config.toml
crop_scale_min = 0.7
activation = "swiglu"
mlp_ratio = 2.67
parallel_block = false
num_experts = 64
moe_every = 2
shared_expert = false
conv_stem = false
residual_init = "scaled_by_depth"
nesterov = false
adamw_lr_other_params = 0.0012
grad_clip = 1.0
epochs = 79.6
lr_schedule = "cosine"
adamw_weight_decay_other_params = 0.01
Rows from expert 57 of block 3, named by matrix and row number. Rows with one number belong to one neuron. Each number is 128 + 24 x the weight over its row's rms, rounded and kept within 0 to 255. All counts start at 0. Numbers have three digits each. After the name is the row's rms in percent of the matrix's.
# gate: expert gate (model.blocks.3.mlp.gate, 64x128x128), inputs 64-127
# up: expert up (model.blocks.3.mlp.up, 64x128x128), inputs 64-127
# down: expert down (model.blocks.3.mlp.down, 64x128x128, transposed), outputs 64-127
gate.25 098:117147135120132118161174127111118133098171150105117155163145143131142132116115156134114142157137167154118141136131165136164132102111138116126133121118121155105122161127146127121072139129107134
gate.26 094:090115126102155144132122148106159152104136116122117139110169150120135114159117124110120142163118174083161133125114153151150131105120113124102193105137141114145147149135156119110161089097116144
gate.27 104:089118098121124094144136142113125107164161132135160145134122123122116119137169146110159119137151125147135093090163119124222112128151115115131161109094088113130110126149107126122113154111168125
gate.28 087:121139139169135120156098117163165105151082125097117097086113105109140152133158140165136100138122109128143112141124090136176105159145156113129133111060123115132097113135137083174137138109115167
gate.29 102:117120099157104121112121176135074135117170149115164099171121101124154137117140141152127139117080129133119111092150125117168128115139124131133121125141106075111154115125160138095142167122176086
gate.30 099:156153120172095105106088165078151127141131111133128147142103119110142126128177152139069135128110152096142172134112137082131140150141123114136116129155103144084154113115164122150118143170137166
gate.31 094:094135113136175118180124141158127149111160107096162105104102119083152143138117160158139090137170102176158100150090120163103167127111114096110123136132119103146100112130125137156149080109144132
gate.32 109:104153163178158130105109119143107141120123109122169197108116127142111153137070098080145129138157147163132144147144092127099096112148121100116105111167145110132132118182150105128109093102157126
gate.33 116:131156086151156109134141131105132130151094127104120084152096138140158108158130091135147174110138151171145126137125088108140138140083131107144133122155082148135152168095101151123155106101146099
gate.34 124:142094138152091110129118127154123126143096108132133081148139159096107178094162129128143100154111137149146166144143101108168129119096154121118119113102124151156152103103158106115148143101128187
gate.35 104:128133168104112175133135156113115131149165096098112122136136112103175128135082166136157138143128155131107142078103122112144129135124133135119106091137097107133146122127117116138164140102119078
gate.36 099:098123146121138086151169114135121156112138105148087113137111151163179091166118136146113121077133155120119147119132130098126118139117117100114150086092170093098131085117085123135166112190142166
gate.37 102:105114125122133163187120156121144110188132102118130111100149105144121131115103177114138129122092114146099139130102132130095109142170159142117131126129129161130135114095117119123123065205150118
gate.38 111:106136137122172125143199162160120119137143127109112066083105094119157095131118141158080121095116143109131100141088142101114074123136131137154119129072134152151141083144124143110125135153153156
gate.39 095:128049081100191192125080117123126133161132172143138118171147131135157095131096130107080141096116113141132081124134110121146130132095129136115099129126146102106105080149121115142142137116130138
gate.40 122:114123148136108153122153130137136125125152161150127087153123159164115189116127090125169162111108180072091125147084150153116073111156103114130139113085120098107107110106136138110115120116142142
gate.41 075:125078161133112138154150156134125119165104084127127130138169138177146105171157107131121153094095087073152142135085123135120136150109155135147120172131156113079095133152147097137144106125126102
gate.42 089:108170146148164151090157082114124115137084163137098119114126079136145121140150108108154128133094108133163112109141127133121134124136111125140138094137145106118138119152157074153132159181106127
gate.43 087:134112127104124120114159108099110146193132147113165070152113148111125113154104142143158137115127179130105103147099147092135123206108094156113127149119096113113075135168121122118136175111122148
gate.44 100:108138129140116098119147165131169106124116162082129131101097114102153118108093087139067142167135142124138129120172118111117136085126147147108121086127176121180162142148108131109130159129145137
gate.45 084:168119113108086135109124127141122140165094156151149155128171126138111146099134131158155136148150125159156090169127142135126185127105105145119110152098154095153049147129142123121139100102142132
gate.46 115:133116103141149146130121081149125127116185153124115160148104123122156104137151178145109127119149127143106157169159144162128090124128123136122128136097110141179105131184113125115093147130065136
gate.47 096:095094131130107138113158140120119099108105094158098185120153151090139144090128125114144075137115164072147097152137105141109088123108168098114117133138109117106163137152145143135126110111141149
gate.48 107:094089152104145170058084101134124075111119167107140137148124135115177110129138131135116170121142130118083146158156091134131127164129142120128172123170102130127130123103125163162157153118099125
gate.49 098:153152152129167143130094126110080139103096141099129142124105117141124193134118153149140132114138102166085143170118168170111168156120105181134109131120162129137155163151146118106106085121125119
gate.50 104:174102138178120119109130156098150148127099155129174139189140095118135111099128126111111122121125103103120130144110124124085113139133133127146123167123133102146174143148170145120101081124176152
gate.51 094:184097137148118136102149102140148153098111133127147118195118123153134129097151125118128167128153109145107132142097116123147187089117134103161081107139134122140088156128140129153094135121144117
gate.52 096:137171119174126080119103121099110137104138156089120153154120156090150104186153133082127121115107145140096093142161147120177120123134121131096104096141081123119175142132099164100113130132144137
gate.53 096:153117106128146121121144094140152117106160107123132125146116122120136146061118099127176124114146094048132142144131138124126113118119125147174157137156139144109113155182171116138143088169136119
gate.54 112:094126148106150120102111126174149081154105145132103137131141130112145120137077097101109087145120153146096084085134103125140133136123113092152125092142154144143158111150158151099141119110093144
gate.55 082:167126127083117122135156100125112099130075123106176136126128108136160152100102137130127122099108153076098111130108155133128170173100176109144138136196152154113108116177135126122120133123105128
gate.56 085:145205112136135129099116120144123135123187151153147165145146118111127110120176139113168125098125160162153147123120127140083154106123145147138125116143137121128124124085119087160132136125101180
gate.57 077:172113125129120151153116203114125102116135136115129123116102124140121155143130113134141108118119098126087179115092104129128131118106135105090154136173140114122135133126121096157124164099095190
gate.58 088:157121112152111167095087104134150137124154110142152117131145153103111111144151158133108139126123085122140143158088175141118139127109156125137125131156139126141143153089162137142133101133156077
gate.59 123:075116136117153117140110123153134137134111086108137140125118159095108197158125141106107119126102154122111157132172131120099114136110141080165133162111163165181146114168141171115130132089147148
gate.60 099:070165136178137107131134112120091097112165136098098144103126120142135158129145143140087171159145102150109111099117132108140157098131112093105109153172135100160148111117121117122101130153109130
gate.61 080:152142160147102068084108123091133112123125121112096133125175159102099163152104155108128165154158143160095106150109165110140150170136134148146136148158104132102127119120104166141140139131130125
gate.62 088:137109144100129091128103102112078144139094122172141173163124131098105071171134132109161108130120116142143160148121092168105116154128145143145183136127112130142140116139137117146125152135139172
gate.63 103:088103172123111103107133129129130098127142125128125086123131113096159158087132123121121119143115119126090142150143117096082143105147173122124112142144082129139140083129085157146123117082108134
gate.64 095:106106128091094145148109121153125127151123191178135134117153110127145113124057157135168140109118134130118077103093114154109130130098142079125131140104114127170112161134106123102133147132115109
gate.65 112:156150119156139146129183119105160111160144114101122176141163127131111151108105146088119120116070153145133172103127171144117077146149130109093148144142190109127170106091163105112114100143123121
gate.66 126:136183159129147125164142114127175146082097100073143131123109131090135158131120165109123111108110142131107121137154133118128147138112151108116155111108104161143135089098150178138099135133128131
gate.67 110:131119097088157136110163103122131087120084131105144108139124114129133118160143148089199100131112128128125125165133111118117151159115114131101125122150115122135108125072132130128150141183142128
gate.68 084:129163144121149138109120113112136162124101153100126119106138109126091117153144089077120104115101085155146131104127136175175099125138152146112145143118122128144130124064131145145143152113142126
gate.69 081:141133072165111088110103138164132180126133122123111082111156166122147132115147119158147139125126123132133058140110110133138120134116114155068104098133114156127140196147111136157110134171133121
gate.70 093:124142121127128132135072171143136132119133104139124091155120099168113090110115100088165108154153195126145106147134136148094121108130114164090099114145146160090105114135098111143178122137138191
gate.71 100:125119114108140160139128088159126125123106133147130126123125140162132088148104140125146123148137145151098136105122142138097126163175156171156101081119122132125113134123087118117120107118142133
gate.72 104:153129076124098116145124109154141131152111118113151148113147141123151167135137146120114102107150150129129103147107123101110150162134115150104077153174113085125099107139120140188121121108140117
gate.73 085:082100157111158154119115116119135114141079205141134147140127089167099173130133142131145131115103137167106135127134154080124127109106181107159099135134101157122109102121108129150084106145119146
gate.74 109:147143111101136061164137098122151147181119128152131135140104109115081109145135142103129114130094139142124150139141138124110135130096131125138143105134113098156114131146159133122133153151154160
gate.75 102:188138105122139095116143134150122140097146135105120142143143094119109158106119181140108118130107089110121132119153071158101093123107115138139091091134156148133093163150145149122142145156126054
gate.76 092:131095148121112155119120152106121108145107160164170135118152154100101120133135149129134125162140141135118093102154102155126131141099145127129149131197159113110135110113114090118109138097114141
gate.77 095:145192130120145131151136152174142130119071165156127103137126181120129147104113138135156120122075078103146154110128106105099135106146128090117122115142119119089142121155128076109128084157103124
gate.78 087:156138141154125134122161140175119080110084101152123129117139117119123126170160137140130124114154163120115151117091162108116119107088143117148140191146140141107103123140108097162157117110118159
gate.79 115:105122121104123105134158102126132141134115163123097101153104101127142149169129117142111122058151106139111119155091122170133139155138118117125139112136131156090164136095137136119158097141147175
gate.80 102:142126120137157142108108130114123107129120123160162131159154140153141176139127112131117134091112130116108099126155131137127122136142164186152111092134111147145091134104133118110195106109109143
gate.81 131:114123150129139134109143120114084118142133087120110145130150121161139126109127114157131108152133181060143163112158155158112152153124124091143061147122090133141110142137099171157165155149104136
gate.82 101:125134160083121051115153096105153136103122145103142142105129155143152109153124138129084101120149136117138136117166143131129144134093147118150125116117146123119147125150136145157097161123128175
gate.83 107:129120113140110153127125137136151107183097143141133139126098161154126128153111116124119115114140154097106096140121123166161134144162129101101134121126166105123117112158108161106088120139102154
gate.84 092:128156130157130092160129114162124141108131109114151109183126141127129086122143174157103140152149140089143144158109109098112132143112090108142126116131175153117102151114084116120151129180143134
gate.85 099:136096114119133077127106066132116122110157121111070139144120100123100138150135105069088125113128133079124136150142109158145090136101140113162191121128116128086137125139187140130142108119146126
gate.86 104:172077152137125122171127127139116122124103124144124115118115097139110155143112128132164136159109125114086115135118129085157175130127127154175142180108172149095093084150111150136170143142096144
gate.87 102:095163100169145113133136108107114111156151114127114130136111114128159075111156163140148119115124132156159168121146077138154148106114152131108139111104154127106141106136157126150083122125128130
gate.88 093:074136121132188142101143145138144109111121097154163121153121171087145108147094128138141134131173115151172108145126124148083141141135142121130123167136131112148118119149095037089140161128110169
up.25 101:167129143087128168123118127134192135115135137123099077131135103126153078148138156121138118152104133144115153113087154173126150126135130141123111097080099137124126080161131114100148136116146136
up.26 101:104171134137151154142091127116134144149148110135108120094149154160124065159092095100142108141110122143104132148110179139137169140127113155131126128169144147136152104129158132126103098129154129
up.27 099:079105152121155122150156100136092161101094117129138100110149133118157112132074123168102144133113095138141147146126138143137125127117126143125103117197147166150127125086137138115142166142111142
up.28 085:101113145093122114144117136145090143142142149125102150165129063152134134129183125139087120110111158129148129119105118168094146107082146170092130189148133112125149077124112117111106132123160131
up.29 106:128119107156121130116123139099144103131105122148121109137106146176105090150115129135123145127134095144161115138139134131146122110169170093127061161123154194132137089111112175126142113123151144
up.30 094:144134136151128129121137156113125146168117125070112148142057139102146110090152129122100138106130121131136170156125140130156102114148132100141137168151105149133128128145140113128141139159148161
up.31 101:124148121110101142128139105129117179173112153160133133103136128172155055145133128134093173140143146156080104130112116121102103076152150130125118168148155132122118129147085129109121136162125103
up.32 111:162118097107131117147123142119151109119146109132083068134138169148145135144170154139154109114133123097128107091087160124129150146106109139140130179134129115101132134111148145174139114175094150
up.33 112:122126088125143096141127135109101119131112109087121109165104163115130147136164114115134166112116124133135144117133100094153144145099131114143101121137106133146164181081112166089131135084138091
up.34 114:094131160146096138135115123166113142123133129133148142169151181106132159072124179102112114156130162177126187129148129103123139127102149137141128147117124177173110124130165155117126146106090149
up.35 106:091108129122139139129161106139102143124111144163113189155169120138152107139113116153126154086162125142139142131107159097100161130104133114129149137159117146129101136117103124151152106090143112
up.36 099:144140119102124162130100181119150112116111138157158139124138134089128135139123134120118103144134077156138116160092111140146157123148081116119168151137126139131141183118157121114121121086099128
up.37 097:170140145122129135121152088129113146067143127133152142107079156158114116095112081121134129124109096165130121119077115123119133156103125144161127129122127100151139088167149118132122148136114133
up.38 120:138103106122129171132105107153140091093071149165124067132136119150135147141121107111188123151141117169151133142178113151113146122100148134093156108124175129075108132110111140121108166126199127
up.39 091:147118137097147107160134120096145136075159118157097128131167123186138111127088122125143111164102122124158130157119124101128082110101129150159080158068127096107147101119118162090140111135114117
up.40 121:144132070103142123134105129150142150164132104115138144101125088130152070144156134109134129120133072164155078122167095136123167130110132159132160135124120147146160112140107090158145131150125131
up.41 076:126121104134116118133101159101107094149135144097168144096127123162163121152144130147099106135122168103076124124090125071169108123086126121109131167131112171152083153154125151172157144108131101
up.42 086:158181148113171127115117081100133173076119169162132114159097124109154111108142092100125176085139091159133140106139149125117102148163089146170142120108141121129128117135130151126133164141112098
up.43 095:136118140129130157174066136145164149115124103126111166077113070153093128097115130145121131083127126084131133144134138144134166126127156126113100133109129105117147174117143133147136083141087090
up.44 103:149115097120148143140114091105125166127140122167096113152138118141118131133163153129186108113126119134135118126132118156155122142103124089140115179139111140108080115079152106130115091126104139
up.45 086:127116159142118119101149149136113113114139136120102135138118145147144116141087096111110137087129168122130104132069089135118110164135160122128111100144113100107137172119126123128184086117108150
up.46 113:141165137145093123097121172090099122120096102127118099130160155134096136134124113099162159136119160083153096075114110103158169124122135136132108137152130126074151109089140113146159104145174143
up.47 096:153152168122121087103151108147166157120173150115122130118159121077105153129098076165145157125114131094138133126121162108118114130119128167155152110091153157126124098092154125124097077176134125
up.48 101:160157129151134119154120150103107132147095090130158114097136170116102099159155157144143085136095173129119095108126145130123176101104131075095098167086159108133103118142118155099097139096134150
up.49 101:152167144123111130076121140124060130136126124091141132131103172141140161086115172101104122123110102134101146127156124171112114164122092174127118175117111163118172121112139154139127144154133110
up.50 102:121117147112157127143124099133146162139140123164114115139069086138082133131141162114128120186151134121119108115110148109113177087155122101089124108153123132146143140151114101121150151113147094
up.51 093:127142137080140099144123136102134131147170149081153179148132110121097116165094176100102149135095092142159138128136099125165121148120107147128077089118109142163140102125085172105128114095102172
up.52 100:124098113070143123141114110171141117129083120155137111166180132118086159089105144135151069165134149133182104097107125119118128156091121150121131167111171124142149137096146117176128109112142139
up.53 092:115115143129137122168151109128134141178132109119128078127092106080130092110104154109141110142119134077161118131123122130081141159143102152183136096128140130087103104096111125089140117181143121
up.54 108:123114139175151141132151181106121136139169147139146135089117109120150164153168133145132136138117138138137116162094148140144126115123117109136099130136120091116088109149156117116126124083142120
up.55 089:131129129123105138108126095144127135133145124142143152141080136126134122111109145167134153129112162114158098143135131130111097152131066122128104086136111101147134152156132107120131159108116179
up.56 097:122122096080145115108142130091090102114175114095146172131112151182118155094093112109138105162153117125143190119141114127176113119122141094150117130123149138107139129152149147088110078129134076
up.57 082:097122133151090161121146154149094110140119133152141115139100130147133125119101132147166137117139124127125130096159136168125114109132080133098121162115165084111130144132130121197127122091098129
up.58 083:119104105097125111156146140147149169151105166166071043152109119137135104110138149124103112147145098094118153067152108102129105128142131103130142113144131174129113128131080115151131190127111096
up.59 127:087131117131146103159127092139112145131122070129142125127127166088111204143136134101097116127092147111110145151166107109098119138115142092130118143125152136177130143160121163110142108117160161
up.60 097:164104130144102158110166167124149102115114140069114111106121134100137100106139136129098137149099097115106161123125147101157087112112113076143168138131120148154151133134168165178112128127157130
up.61 080:111129099090166159145160151172127162127153135142138077145061094126100110132136133147096166134099129067150141112169129141095125095164128157120107123127137115153123101150135120127104157153164099
up.62 081:131149122141116133121100164126154095144134134094149096113141123123106144156092103140100139104145096115115149129162088114128112083163120117096150126112124134149112120086114091141151133114146101
up.63 096:178119120142115120136112143140118113163134155138116148133138102117122110126119142122137102114139126110126141111105126137170105152125098163152166135148161113126147160096174155113173117213118126
up.64 107:116146125111176123135130097103135141143170061092096064136144110102120110124180104164135150132125135107130148144116124122142122081140130155115135111119117137097107123149164137125128134095128133
up.65 107:128119098169125146144157125093148128146149138122107156156129135112162156093092138119116122091113137137134146120116163164103116161140110107126133112115158108086156135104134097090139097105126116
up.66 114:107118125164116147098146153127124124156182168147133140139126102128101109148130108115151134114170092153141124126144120144138115133114103170144109135133132075138164117120112073113151108156119138
up.67 105:162108145122116119142090182155132174129119142137131131118138141139122118138128120156094113140128153145082095113110113124118162095129160118148164138140161128136144153144135139124096110082147121
up.68 093:121113131103125112123123187114107113124121143098159105102125146134119114126127142129144128162115143121096079155109129112085111148100160136186139100132084172144103136174098116134125115095088101
up.69 099:132160180100107149139087101123095117120113111132146120111128121128154126089136145144131131134116145114149084160096106143159116142149116130147165123106146149114138128139139142114127161108085120
up.70 099:126094143165142128093143129130133165134141149139160127168156097111143089131119124138129153057130155171106124139131110098164127109155178128096106111118103116121133081138154132129142132156117115
up.71 100:144115098143134148156070139153127085116115116101132138147092156131128115124132143144129095124147134098147152112141135128109132194159148195103155115117151115116144125156098121113096160127129109
up.72 090:153078138139178132124111125143148135083164105148120114128097143133146125124092115162128088162097132099117132125118151100100096146131152111122146113112093146165111115118116125084172086146130102
up.73 092:156109125137134101122121171151131143133120104129176162120109116135153153088093110141136142127139155127143103098098134129133149090126119124103144141153157136117115129084142120100123066128125111
up.74 106:109130116197119170103146114139082122075134142120128105142116164171151147086115124144125138098134128112111101132106138102173154125159147131139106138162150159119125140130112119138088091110172120
up.75 106:123111167102169130100121136121156113117121112123125170100130127125136122102147157109106110180144100100134149124128085139127066156123096162099118143108114126135168150131163124140119192118174128
up.76 100:081113122131091110118113138151133144103155197127154101120121137117144118148126146137138106124123136149132116134112099141109168143156155150116133131150165151119105149107105093106145108141100128
up.77 086:145131177161118163127115153156157138122081161103123080122108100152113123089129094131090137130156114106149113160093164152104120109134138144105136127156139142140143142113137144105142152110152144
up.78 100:120121134129131063148114160115112144133132145151175129120099114136139143132157100126110098104086139079133149129069139116138164129100114136101108124128122126125143106115167137148104110172119155
up.79 112:108103134077132128181150147145108169182135103124088095149094096133164099156101136187091103116131133165115127117104130130155105128166100133142130133154108166097162132091129141096148108138123153
up.80 093:166139126126133145136122125111118111116090138165138152142186146107116128136105131153123091116081127153125088131156140128116132152117142189107110051103118166150113122138130132121139114096106102
up.81 124:099101136185188118088149103122099109141151153126128132165124099140122108102109085152218194112125108131124157153112162088103117120097126102129129151117127137144148108130142132113120134094147158
up.82 106:128118109154105184132093128151136099143163129100097132124138124124099157113151140099137156144130140107130116153083187164144130103134119141096139122147088169147123123119133137131097090069150101
up.83 105:127165124120095171145135159117162099145118133115133113142135121140091167135116166158171090129116177098125125139110130134157131103145133097122163122131149117134106107137072112110129119080088123
up.84 092:151103092116094087127109162123112066145131143134172153125152138150118100118100130131124151113158101142102128108165145140179118139117140124186148118145130134157146134090084098157143124104140149
up.85 099:132094133103133082132121082147130129107114103105140133120088127133106098123128118121110108158107109086111113114174080172129122157096111106129148114132154140117131085137141142108101121126128127
up.86 103:093135123072109101111151119138136116123161145103115167102130140120119121167120118141134162109144142128116136102150146158122158139124094122118070059127101113107133156109149128116085092158118172
up.87 096:098137162133111129149079122102173146126119134128099093175125088118126082118114098172140156157168112154156126119112113142136104116142115118128094142166129152136131115120111133161113149170100142
up.88 095:164144130109090135134119094139142159155110173134136122133104097139139157154124131068119150146102174114108152080091132115160131186133132114130105069150096120117095128121147153158097161131133144
down.25 103:087087153126121146106145159122132143133125125125102124130114145123126155124123168098117117131127161135127123150143073123161143138120084135107147078120115075151110124093133083146117121148107148
down.26 093:119101154126108144141098188164148153109134090122102135080147122114117134130081132090125149120108101102090102160144125108094132160134115143060147155126143164163105115130130114212138127114172156
down.27 093:107088117123104110135123124152115113140115128125137130139161165181102145167180096106131104116107119186158132140110109090151125148119112153107097097140124105169110090115116126096133109118122143
down.28 082:107105135165146080110112092140153122133152125140163158162137062123114143124118123130128131122124117123080091138139107076106120154145156143133138150117143150122182116120115186093146104191098157
down.29 098:156103124115132141118107138138087120140145129173123152156100186088122120169133101080091109126142115141110107148134136145101185134145140133169142153103114125139135117108153154128108132122096137
down.30 093:143120108139104118113139116145109136126119123094088155142085089141147188129121121119147088163087123148166101125134133096094088134141166129120084133122152141119205095117120111123167152112102139
down.31 097:121125125146098124155125098171147099174140109120141135096122122116123122161178105119077122151144142134127130148141088152128112137157092153150134151141147159145100134148143143126124126133136152
down.32 111:115159135156134168118107180082139153140160152126135151142144117118144107145128122130119092146121154146139115124110087137106139130109117096154078097111118141092095173090132128109158187166149142
down.33 120:137146164164132160139133095142100115111111122145121172120176101083156130090124131137101119152133128166149098123125148157147124103114117156150094176148087153140105136124131107090154179136167101
down.34 115:112140151129149147170135164130160140160116162166128128088122106115169125113142130125094101113144136138132150122142132110089157154149135144156158074121114109175123108118074099117165144155103116
down.35 101:149141135123146118146151159100118146102163110136153194142127138156123117165121123126104136135127131144133136115141093109171113131131091137103148149132136099093103150065147105103120112122118127
down.36 097:134137131137111142122173147123121147128140138124114080113132168141130139112161101140110170114176096170143171128182093136161112154106144103115113111149145137125107092138123151160129106162151119
down.37 099:146090129105151132140126188157097118038103133113085131130143149119115145156111167116148154126132119106111165115147144148099143099146171130092133091134152109108109109133091178162166114116102117
down.38 111:098131126171146145142125087151131132101152166105154153132144120139128117090126148111138151170116127129140136147115136103113100139109137102107121128131124122152141123162128106123095122081099168
down.39 097:122116140150125118171082127119134122104111148145128109149166133155119082135142084099091157124117162107165106150113164106157180139126175140098130110090147119102084132132124170145128125134119133
down.40 115:136114091096149096179126117118142122114142141121135153115111163145110123132117145104158143137145122091152119118144149140130149146155103145130131112122157122120136143169139113145113098086140148
down.41 079:119136106134149161103130142131168143158142138093156156109142122121097142121104153127108083132117152184108078138140086141079123109121143134157176115121107169121093131127153091136137142139133119
down.42 093:116147124126118136119105141123102092150139122146136126137139130122092148133144109146139128134084144157109103085150165087156133143091100117144202113144180106152112114144086106128084088090141118
down.43 087:125142117126175110106166145086108121124115120135104095113090129112127148149156118111140152096138096150112103131111131134160117196142125145126103133132139145117078114134093130113119147128098201
down.44 106:146133155153126161131121197125155170115095116141114133149140156128125154099144108148149142140145133129108129153104135133164120111142120125126104111119116130134163134088098113107130145088137119
down.45 080:108080170106127108123117172140128151137166113100106130126137118161149103114157129148120135159146119138148108125111085117164139100149129083128169102141126116117115110148148165139118155129153112
down.46 108:103152155134126104129146105159096132145117119142105134139147085083117161123148169090137123163167128121142130103163096106127108095086112130127109138095129117143159153150127130121163104172131130
down.47 086:134091128154145147095131135137142115123139127171133180095113143092126120087125134135102137171113131157154150137173110125149132101141106125124142182146140072160152126151133170092110084157150137
down.48 102:142152149085121095096164118110135121115079148104080132127139127119154157130117146169170111126070115142124162121159130086138115143112108137114140130128130182139093113117117117117180129126136118
down.49 103:095118124115114114112140146151134159133159135151142113125119175132180145162074141146123118111124129148096122107140113156139137105097098092169137173155120145109132090114152132137135143135128172
down.50 101:122147127095162120124111108107098135126100149102139180133096123139120128150143112149121102139076137110111157141082088113144099109120133114145138100151142135157099135128117104146157141122102133
down.51 094:123121128149133109122103147114169121109141117114123107132093109148119069104131120116130118121115131135107154081118135083090098132179151122178149129150115151176179125176109142085127170134118126
down.52 096:112153128085157130149125082117147151128126133122183133136118144127086149111100108145125159101148102142119126139082106127166120121194118154138088113111135115140121143150132065133132150129152142
down.53 089:126146130144115113105086147094112098084086146124121178076124141113164103156148127135136105109133154160124134098107130115159060145114115130148123114151180109138138126119127115110117167119134128
down.54 102:092131173106114121116116178064099125104146088142123073130154115169128121100126157095118183108094073120092159107141090122157126128159120111148138188139091152098112086142139094127142135121131128
down.55 079:103129158125110124104123136153125145080128092089134054141130133130115145083100137146155129132176129112145093132121186124166112148108145121128137170173137135122169141134127117120099157155093144
down.56 103:157165108114106114101119156126120106109120157098119144140126128132073096144167127131160149128127108116170131147122113133114084116127108104188102120149170091126118151124149124125121129098091114
down.57 072:148141124133120132141124090088114099135135121093156125143184163140145159074121112132082132084147098126107148101114140112085117100123105136132152099101137122119106109168150110130117162100108141
down.58 092:089104107122138160102119153114128149124128114158126086145147150102139142100142124153120131146111093134151165140111119090106083176138082111147125132159143138148114114135177120160120127100151153
down.59 118:149093128125111118153136179114080112153117118153092097125101111085124120143151124146081096104193132166112166142144109132100149167147125160167136094090122125159135091116142118141111126154122149
down.60 101:151135136129135109101145112126138130107111149112161105131116149112169133131096129077155157109148135091139148152109108110174116134127087169122096138116168125077136126084113174149117137139133121
down.61 086:144187118142121117155153113149111093098124134157118089138138089138149105137115131125117109120125097170199163133140145116149148118123135107113106164120115118134124104091117062125119149134159143
down.62 093:114176103118152133152158136129136185112121137079163185135128074140165119137087150145152114127083141140120145131145129143101133100152108147108144122082129140109162136132150108106132138184135157
down.63 098:095111123088174158129095209133104150127127143109133177111137107125129111081133127093118131158106123134104128100102121103165081120132140073123142136149125130142132103165122101087117128143149113
down.64 105:123122076123148141179143125105154157134121147095096156151153107140114133170111144123132137113101138079117116163115134143171153092060101131103159112156170140121133158147120121135151145115154139
down.65 101:080143171141138126160106106149138138109158126110169129194162123083158135142144125117128113139176104110123119147088098112104108130134122141145106121148127137123107056095124119153097141138110109
down.66 113:106132135127131127129132078114178123081124093118107107134121145124146114148103125136084100125129166142120116128134104102143149084110107121072123176134151176091147162129120130158121117161097108
down.67 112:153142124158098105136110116127127122086132111178146117137152141135120123145141158132093143149170051182113120120114118144143154130097109168126162107108104138120122133141135158106125101101115148
down.68 093:151074163130144131137115103121117152133155136155109131173168121051147108136087111151110126096087122095155153134114117112156174168089117127117134119157136095126121113133106146108087141112120111
down.69 100:161147148131158114075130143115113126120115103109123102113165152140103121118140114136105167111099145142087136134108152102111140132143155115120138114139095141147123153119122102128147122131123143
down.70 102:150100134161112138146115145141135149122115118121147120101064104136170120134110125074152118118112076150132091100140108120129175112124152119156154136087138128138148149100166173113157125128141112
down.71 100:158115091094147148164160108149111137112148121153102102144136104131093091150106104096114164108127132138082154173152145113119100112159112155096170129142138126121104161183116121174093125151123144
down.72 104:129102116155086107133132133108142152125092124112113154129162133097126143104175131175095144157147105099175152145095111157115132116097098110154123131148106087143155153107122165145122133113170164
down.73 094:120148125083117118131125118128118125083092120098141087134098183137119171122091100118108115099125177153113162103138122127124159139103126123147145114155124154162140130099134132140181178153140141
down.74 103:138152156130111170088165111123162120096112153121093128137115113105103109171085129201098114161142160138106098119137145126194136143136133134155128164088167135101130117150128156154127123168141167
down.75 103:121147113112125160158080140146146122108118129109123128088151133122112118108113104121120127159081143129113134146087162150100105093149123106143124177109124136135124101122130154149104152123152161
down.76 096:100118113139122122131169145101130137128134114125144118114098076114172103113103121164142139142114177103111105184118172119136112122108112121113130077171123114176122127138116134106083109138161148
down.77 096:099143137138132122140126096164136107120165066121184152108128144143138114121113173110125106123117151138129143116117146101073136154164113131167136185118146110107157114152118096104161137137127145
down.78 095:114133152146157124108084092101119143132148137125105097098149085141135130114113105083135114165162164125160113126129120135095129093130147166154108153113138198123141105165123133113112098156129171
down.79 105:083110136156145148116153086119154129145128162155141121129146143124115135150113119106082173143115083138138129167092135138136121174090127173102118111112138141126139149111091132135113104134116081
down.80 106:117119134165115139161137116088141118119138122140127095144124124140142102111073130128107136142140167113088093124093104132137151091112129077141155163136136170169150117130101170132147117167099155
down.81 116:119106099140133128133140123094144108117115135149119148099131097111166052129093159131102119141157101163107168140137118124111109153099125127133133139089140175104110130125095110139101138132146120
down.82 103:133145134095130114127129179120138095137114126158125135129130123142169094104119138156127140107129107129124162165143145172118136109072124141087131107157141161144134169107146147175111119136135139
down.83 098:144102103155087160140099124136138110171143079114146141153137115136108121130135118137109163145068146096128102135122127134083129165144143131135143102141120158123112101119133186122132154101165084
down.84 102:149143128123159138141116112145113077129115068072133094108147141131084095116176127135127143134127082126135122092157155151127126175122120147128124126147124189116152130129132143177140117136122142
down.85 102:137127140100120134166160087139165115118127127138140104119131147161165114168153104099103139107133152091108147139168141092136125130146078127095085124126134147079145139115075108142098125108103151
down.86 103:097113153160139134124113148145134129144118084128146136182091167169102112093099156133117083139110139166091083123111149140099109130131106158166138113155139129120128157127148147090124124154168109
down.87 100:083159127117143135121092135114100172155092147115134137162081132136123117152150118171128091160151119132149152144160142129127095099077093153122113127137147125102157122118082112151170131146191130
down.88 091:130178117103142156114144180099152146109117087080142130147099168110148115105130177151127132137112131122118137078170136124168122147134126102121134148120115145096116121134125095126168150146131170